Weights of a small sound classifier: norm rmsnorm, trained on synthesized solo parts of chorales (CocoChorales).
Rows from block 10 of a small sound classifier, named by matrix and row number. Rows with one number belong to one neuron. Each number is 128 + 32 x the weight over its row's rms, rounded and kept within 0 to 255. All counts start at 0. Numbers have three digits each.
After each neuron's rows are labels from the 100 clips, of 14848, where the neuron reaches its highest value: "strongest on" is what is common among them. Only what is clearly more common there than usual is listed. The data: synthesized solo parts of chorales (CocoChorales). In brackets: how many of the 100.
# fc1: MLP up (model.blocks.10.mlp.fc1.weight, 640x160), inputs 0-79
# fc2: MLP down (model.blocks.10.mlp.fc2.weight, 160x640, transposed), outputs 0-79

fc1.593:144160170053134118050147151137089066116152166104105159146124179156170154100119163162116111132152119120128154133132134143122087115175128080138137190105176158181061186156104137113165141087110162126105130156085150161119179141145163083187104191
fc2.593:108119101162171166150137115176131160173054108136064143140133172139142158167189127092148102151107214155161104137150074157186166170036160096130140112174091144110100134116181167190117131173124075090142155103120105151129138083091108149077099040
strongest on: saxophone (100); note G#4 (30); note A4 (28)

fc1.540:108193066091150152098134148090189132120100159147187099149090160131106114152112138125152122130173152140138108094173151135072146111177158101076090107089134111129065134162060101163158128108099163124120137130109122089131136188098136124163158132
fc2.540:184157119116109146095132154114178116171081152114131108125116156174137127177136178079186107151157142149134104141163179096141101084128104133140198133102132124117113154198100096160184154124093156159143160124108115123136150126166097105130149094
strongest on: double bass (100); note F#3 (30); note B3 (30)

fc1.66:144133122130116077135129156098161131119145141071099114181104133162170143184153147197130143140109107089174143134081112083195125110203133136077166146073138118123133084141089142079153127057143145093111095113134133120069150151130154126146158178
fc2.66:121096090190155171080161164174070150165098164155159124094137103126131161160090124107158122144153156146047143186116142160115151151121144073070085149119108173106156203079125129153080146186105114169103101100101197169138146163133146103117136110
strongest on: flute (63); trombone (37); note C#5 (31)

fc1.206:179151148174156142127117197126137115094157132143124123064091126178200131170116097088143150130154170173119136098127152091138107186213126179100126179132132102115088076131133158138122153135071070143124057101106111179099102189098171130231157127
fc2.206:128106135189141136143128197156068125071143155182105119133106104175209109151083120121169117137096214100134136089103138129117072151245122164146121145151144137091114147129148119123109080146138085109146106127133116122197102144062128113139146083
strongest on: saxophone (100); note G#4 (35); note A4 (31); note C#5 (27)

fc1.400:134120117099150206097117109100144154191099145155066080149149159151153171170144184135043146142155140144177126113148095108151124198175159070091127102103130128092161109187087117120099100187154125133165131079108126172205182097148182095183141168
fc2.400:127144102121134102142168135080075141159125083083166063115155089137160116167192137161100118108161171095143082122137130161121184123121135156179164123145102089144151138167151149130139172146162091165110136148097113146112088170105143112034183143
strongest on: saxophone (100); note G#4 (32); note A4 (27)

fc1.454:103140179156127139083135143149195142115166171100119165167134109209131151117182140120141127102154107146083154120094055133161108160103101130132074132146142108121143091109095109161197114178124184099120078174142108144058190112151150177142143126
fc2.454:144109197162131143098135150123166116203155122120166218128126143157164135096113092137168111105125184131117185115074066150140090123152125138160117106086132089170210105149129167117182056157089211166136131162097129094098151110156143118173110115
strongest on: flute (100); note G5 (39); note F5 (32); note C#5 (27)

fc1.392:102135131105093120069116142158103153127068109113189058127116122145116115099138143105084154186178155166115096126204127132094081116203133121086102132115119134127104122120125102211128093165116096083155148145140088122162107115149117117186116091
fc2.392:172136134097122138073127152145124099125127164120155101158130153146157162167168091101134137159188128085099127105205112138084096099109145086077097130066115135170092134137093103159194113132074098108116166128124106082157127186154118119125133097
strongest on: double bass (100); note B3 (28); note A3 (26)

fc1.381:086145152160182123107159106105120119149136153116071129184147224194158175118190142177128164097135135130077167072119077151171147135133090106125075159135150143108117052113081073114151149141124112106071108182083127133041176181149142121185089088
fc2.381:098140147157148173127140153161139112151106095149101141102088175165144146145187172155102157152104133153139095140086030094119132162164167147144132142079128128138150127145075146077075137162073114099128167131108113137106161174146150100158135100
strongest on: flute (94); note G5 (38); note F#5 (33); note F5 (30)

fc1.164:112165163190153148055106101132161107110173182138087133188149165178095163180168148201129140140119097158133172118164110142119125153152160106105102127130109148144158089126072134127154168149130102116083057136159144099092196121117118130153141130
fc2.164:131114202169198128116175126141156135107147147064091167155137142160119108125157120139149155086083158078111174110098134102074128133187132118098130121086109067092154115156107157114107170121126146170114080090127136128175192163108174169092170138
strongest on: flute (100); note D#5 (28); note C#5 (27)

fc1.30:163182192219135088113114137144200117092143167101160165122155129154154156125164083119178158118146178147120146134093180090119121173184096174075112201111135162106120074135103174190185145150093131113137109166100091149119123185129118075184138144
fc2.30:162148163191184149137191155153169149098114108153140154158155142180164120145085121128154164100110173140168156108059154110121127163194102135129126173087130138150130087182133128168168114171061104139133129136090044112147089115168139071104159101
strongest on: saxophone (93); note G#4 (28)

fc1.428:163126174197164191103117144175119142105140154127122093115132066122170116137112132157118131152161189145112103118177157129110111132200181162131162140123152095143115123150083190150139127139122153114078114106112075177078179185136208146168130202
fc2.428:113107156144142148126141127137111081102177083138104132188123077147191092119100085074101145106102162117097168108139214125084140121180173150161149159119199108058130140124102141120154091161149133115144171133120114141141116163145187120069087134
strongest on: saxophone (73)

fc1.384:158151142096095107058096110119137093109130176126130174098143072157117129177171124148085145134193094203076105065159099135156126191204123157132132131117058121099083101125122112120170141114121102088137041107156098170093156159110168101158097120
fc2.384:148141126117120167084110132135146064156135126152145138135123004143153123146129167161151086107148107184115075092122083133130104165195097128127137133070100153115116131139151114117186141121108103111076123115193118082117147151100179086090142075
strongest on: saxophone (100); note G#4 (26)

fc1.184:116175113090197160121123136140177135195158151099102135158115178208113099136146121156071126167108082178086107184165112149166091160156152136122179158120109090128104103157123165141106118165094167152110067121147162132083208116103163106139142189
fc2.184:135140109119140162099155131125116113135123116091114130129105126075170109106142134155132110125124119059148152143114103106191104171122157064067123147167126136095172138140152180090126104131202150168152150134153137183108187110100195121158133147
strongest on: flute (59); trombone (41); note F5 (26); note D#5 (26)

fc1.279:109204173132166109120133174136134118130151143134099153152172128152156196143140132120099164171096175129142120108159216083134151125144130116087122139130088135116106087132110165159131169156128158112182078182114149093113157146158082087168135152
fc2.279:134164187132172131085127170120153083150091092126116183160099171125106143118119145138083180130121089118171103120188193090142171134107113071117167130085080129110092087166148167205139142133075158102120085102132133143181149086167158126171165157
strongest on: saxophone (64); bassoon (36)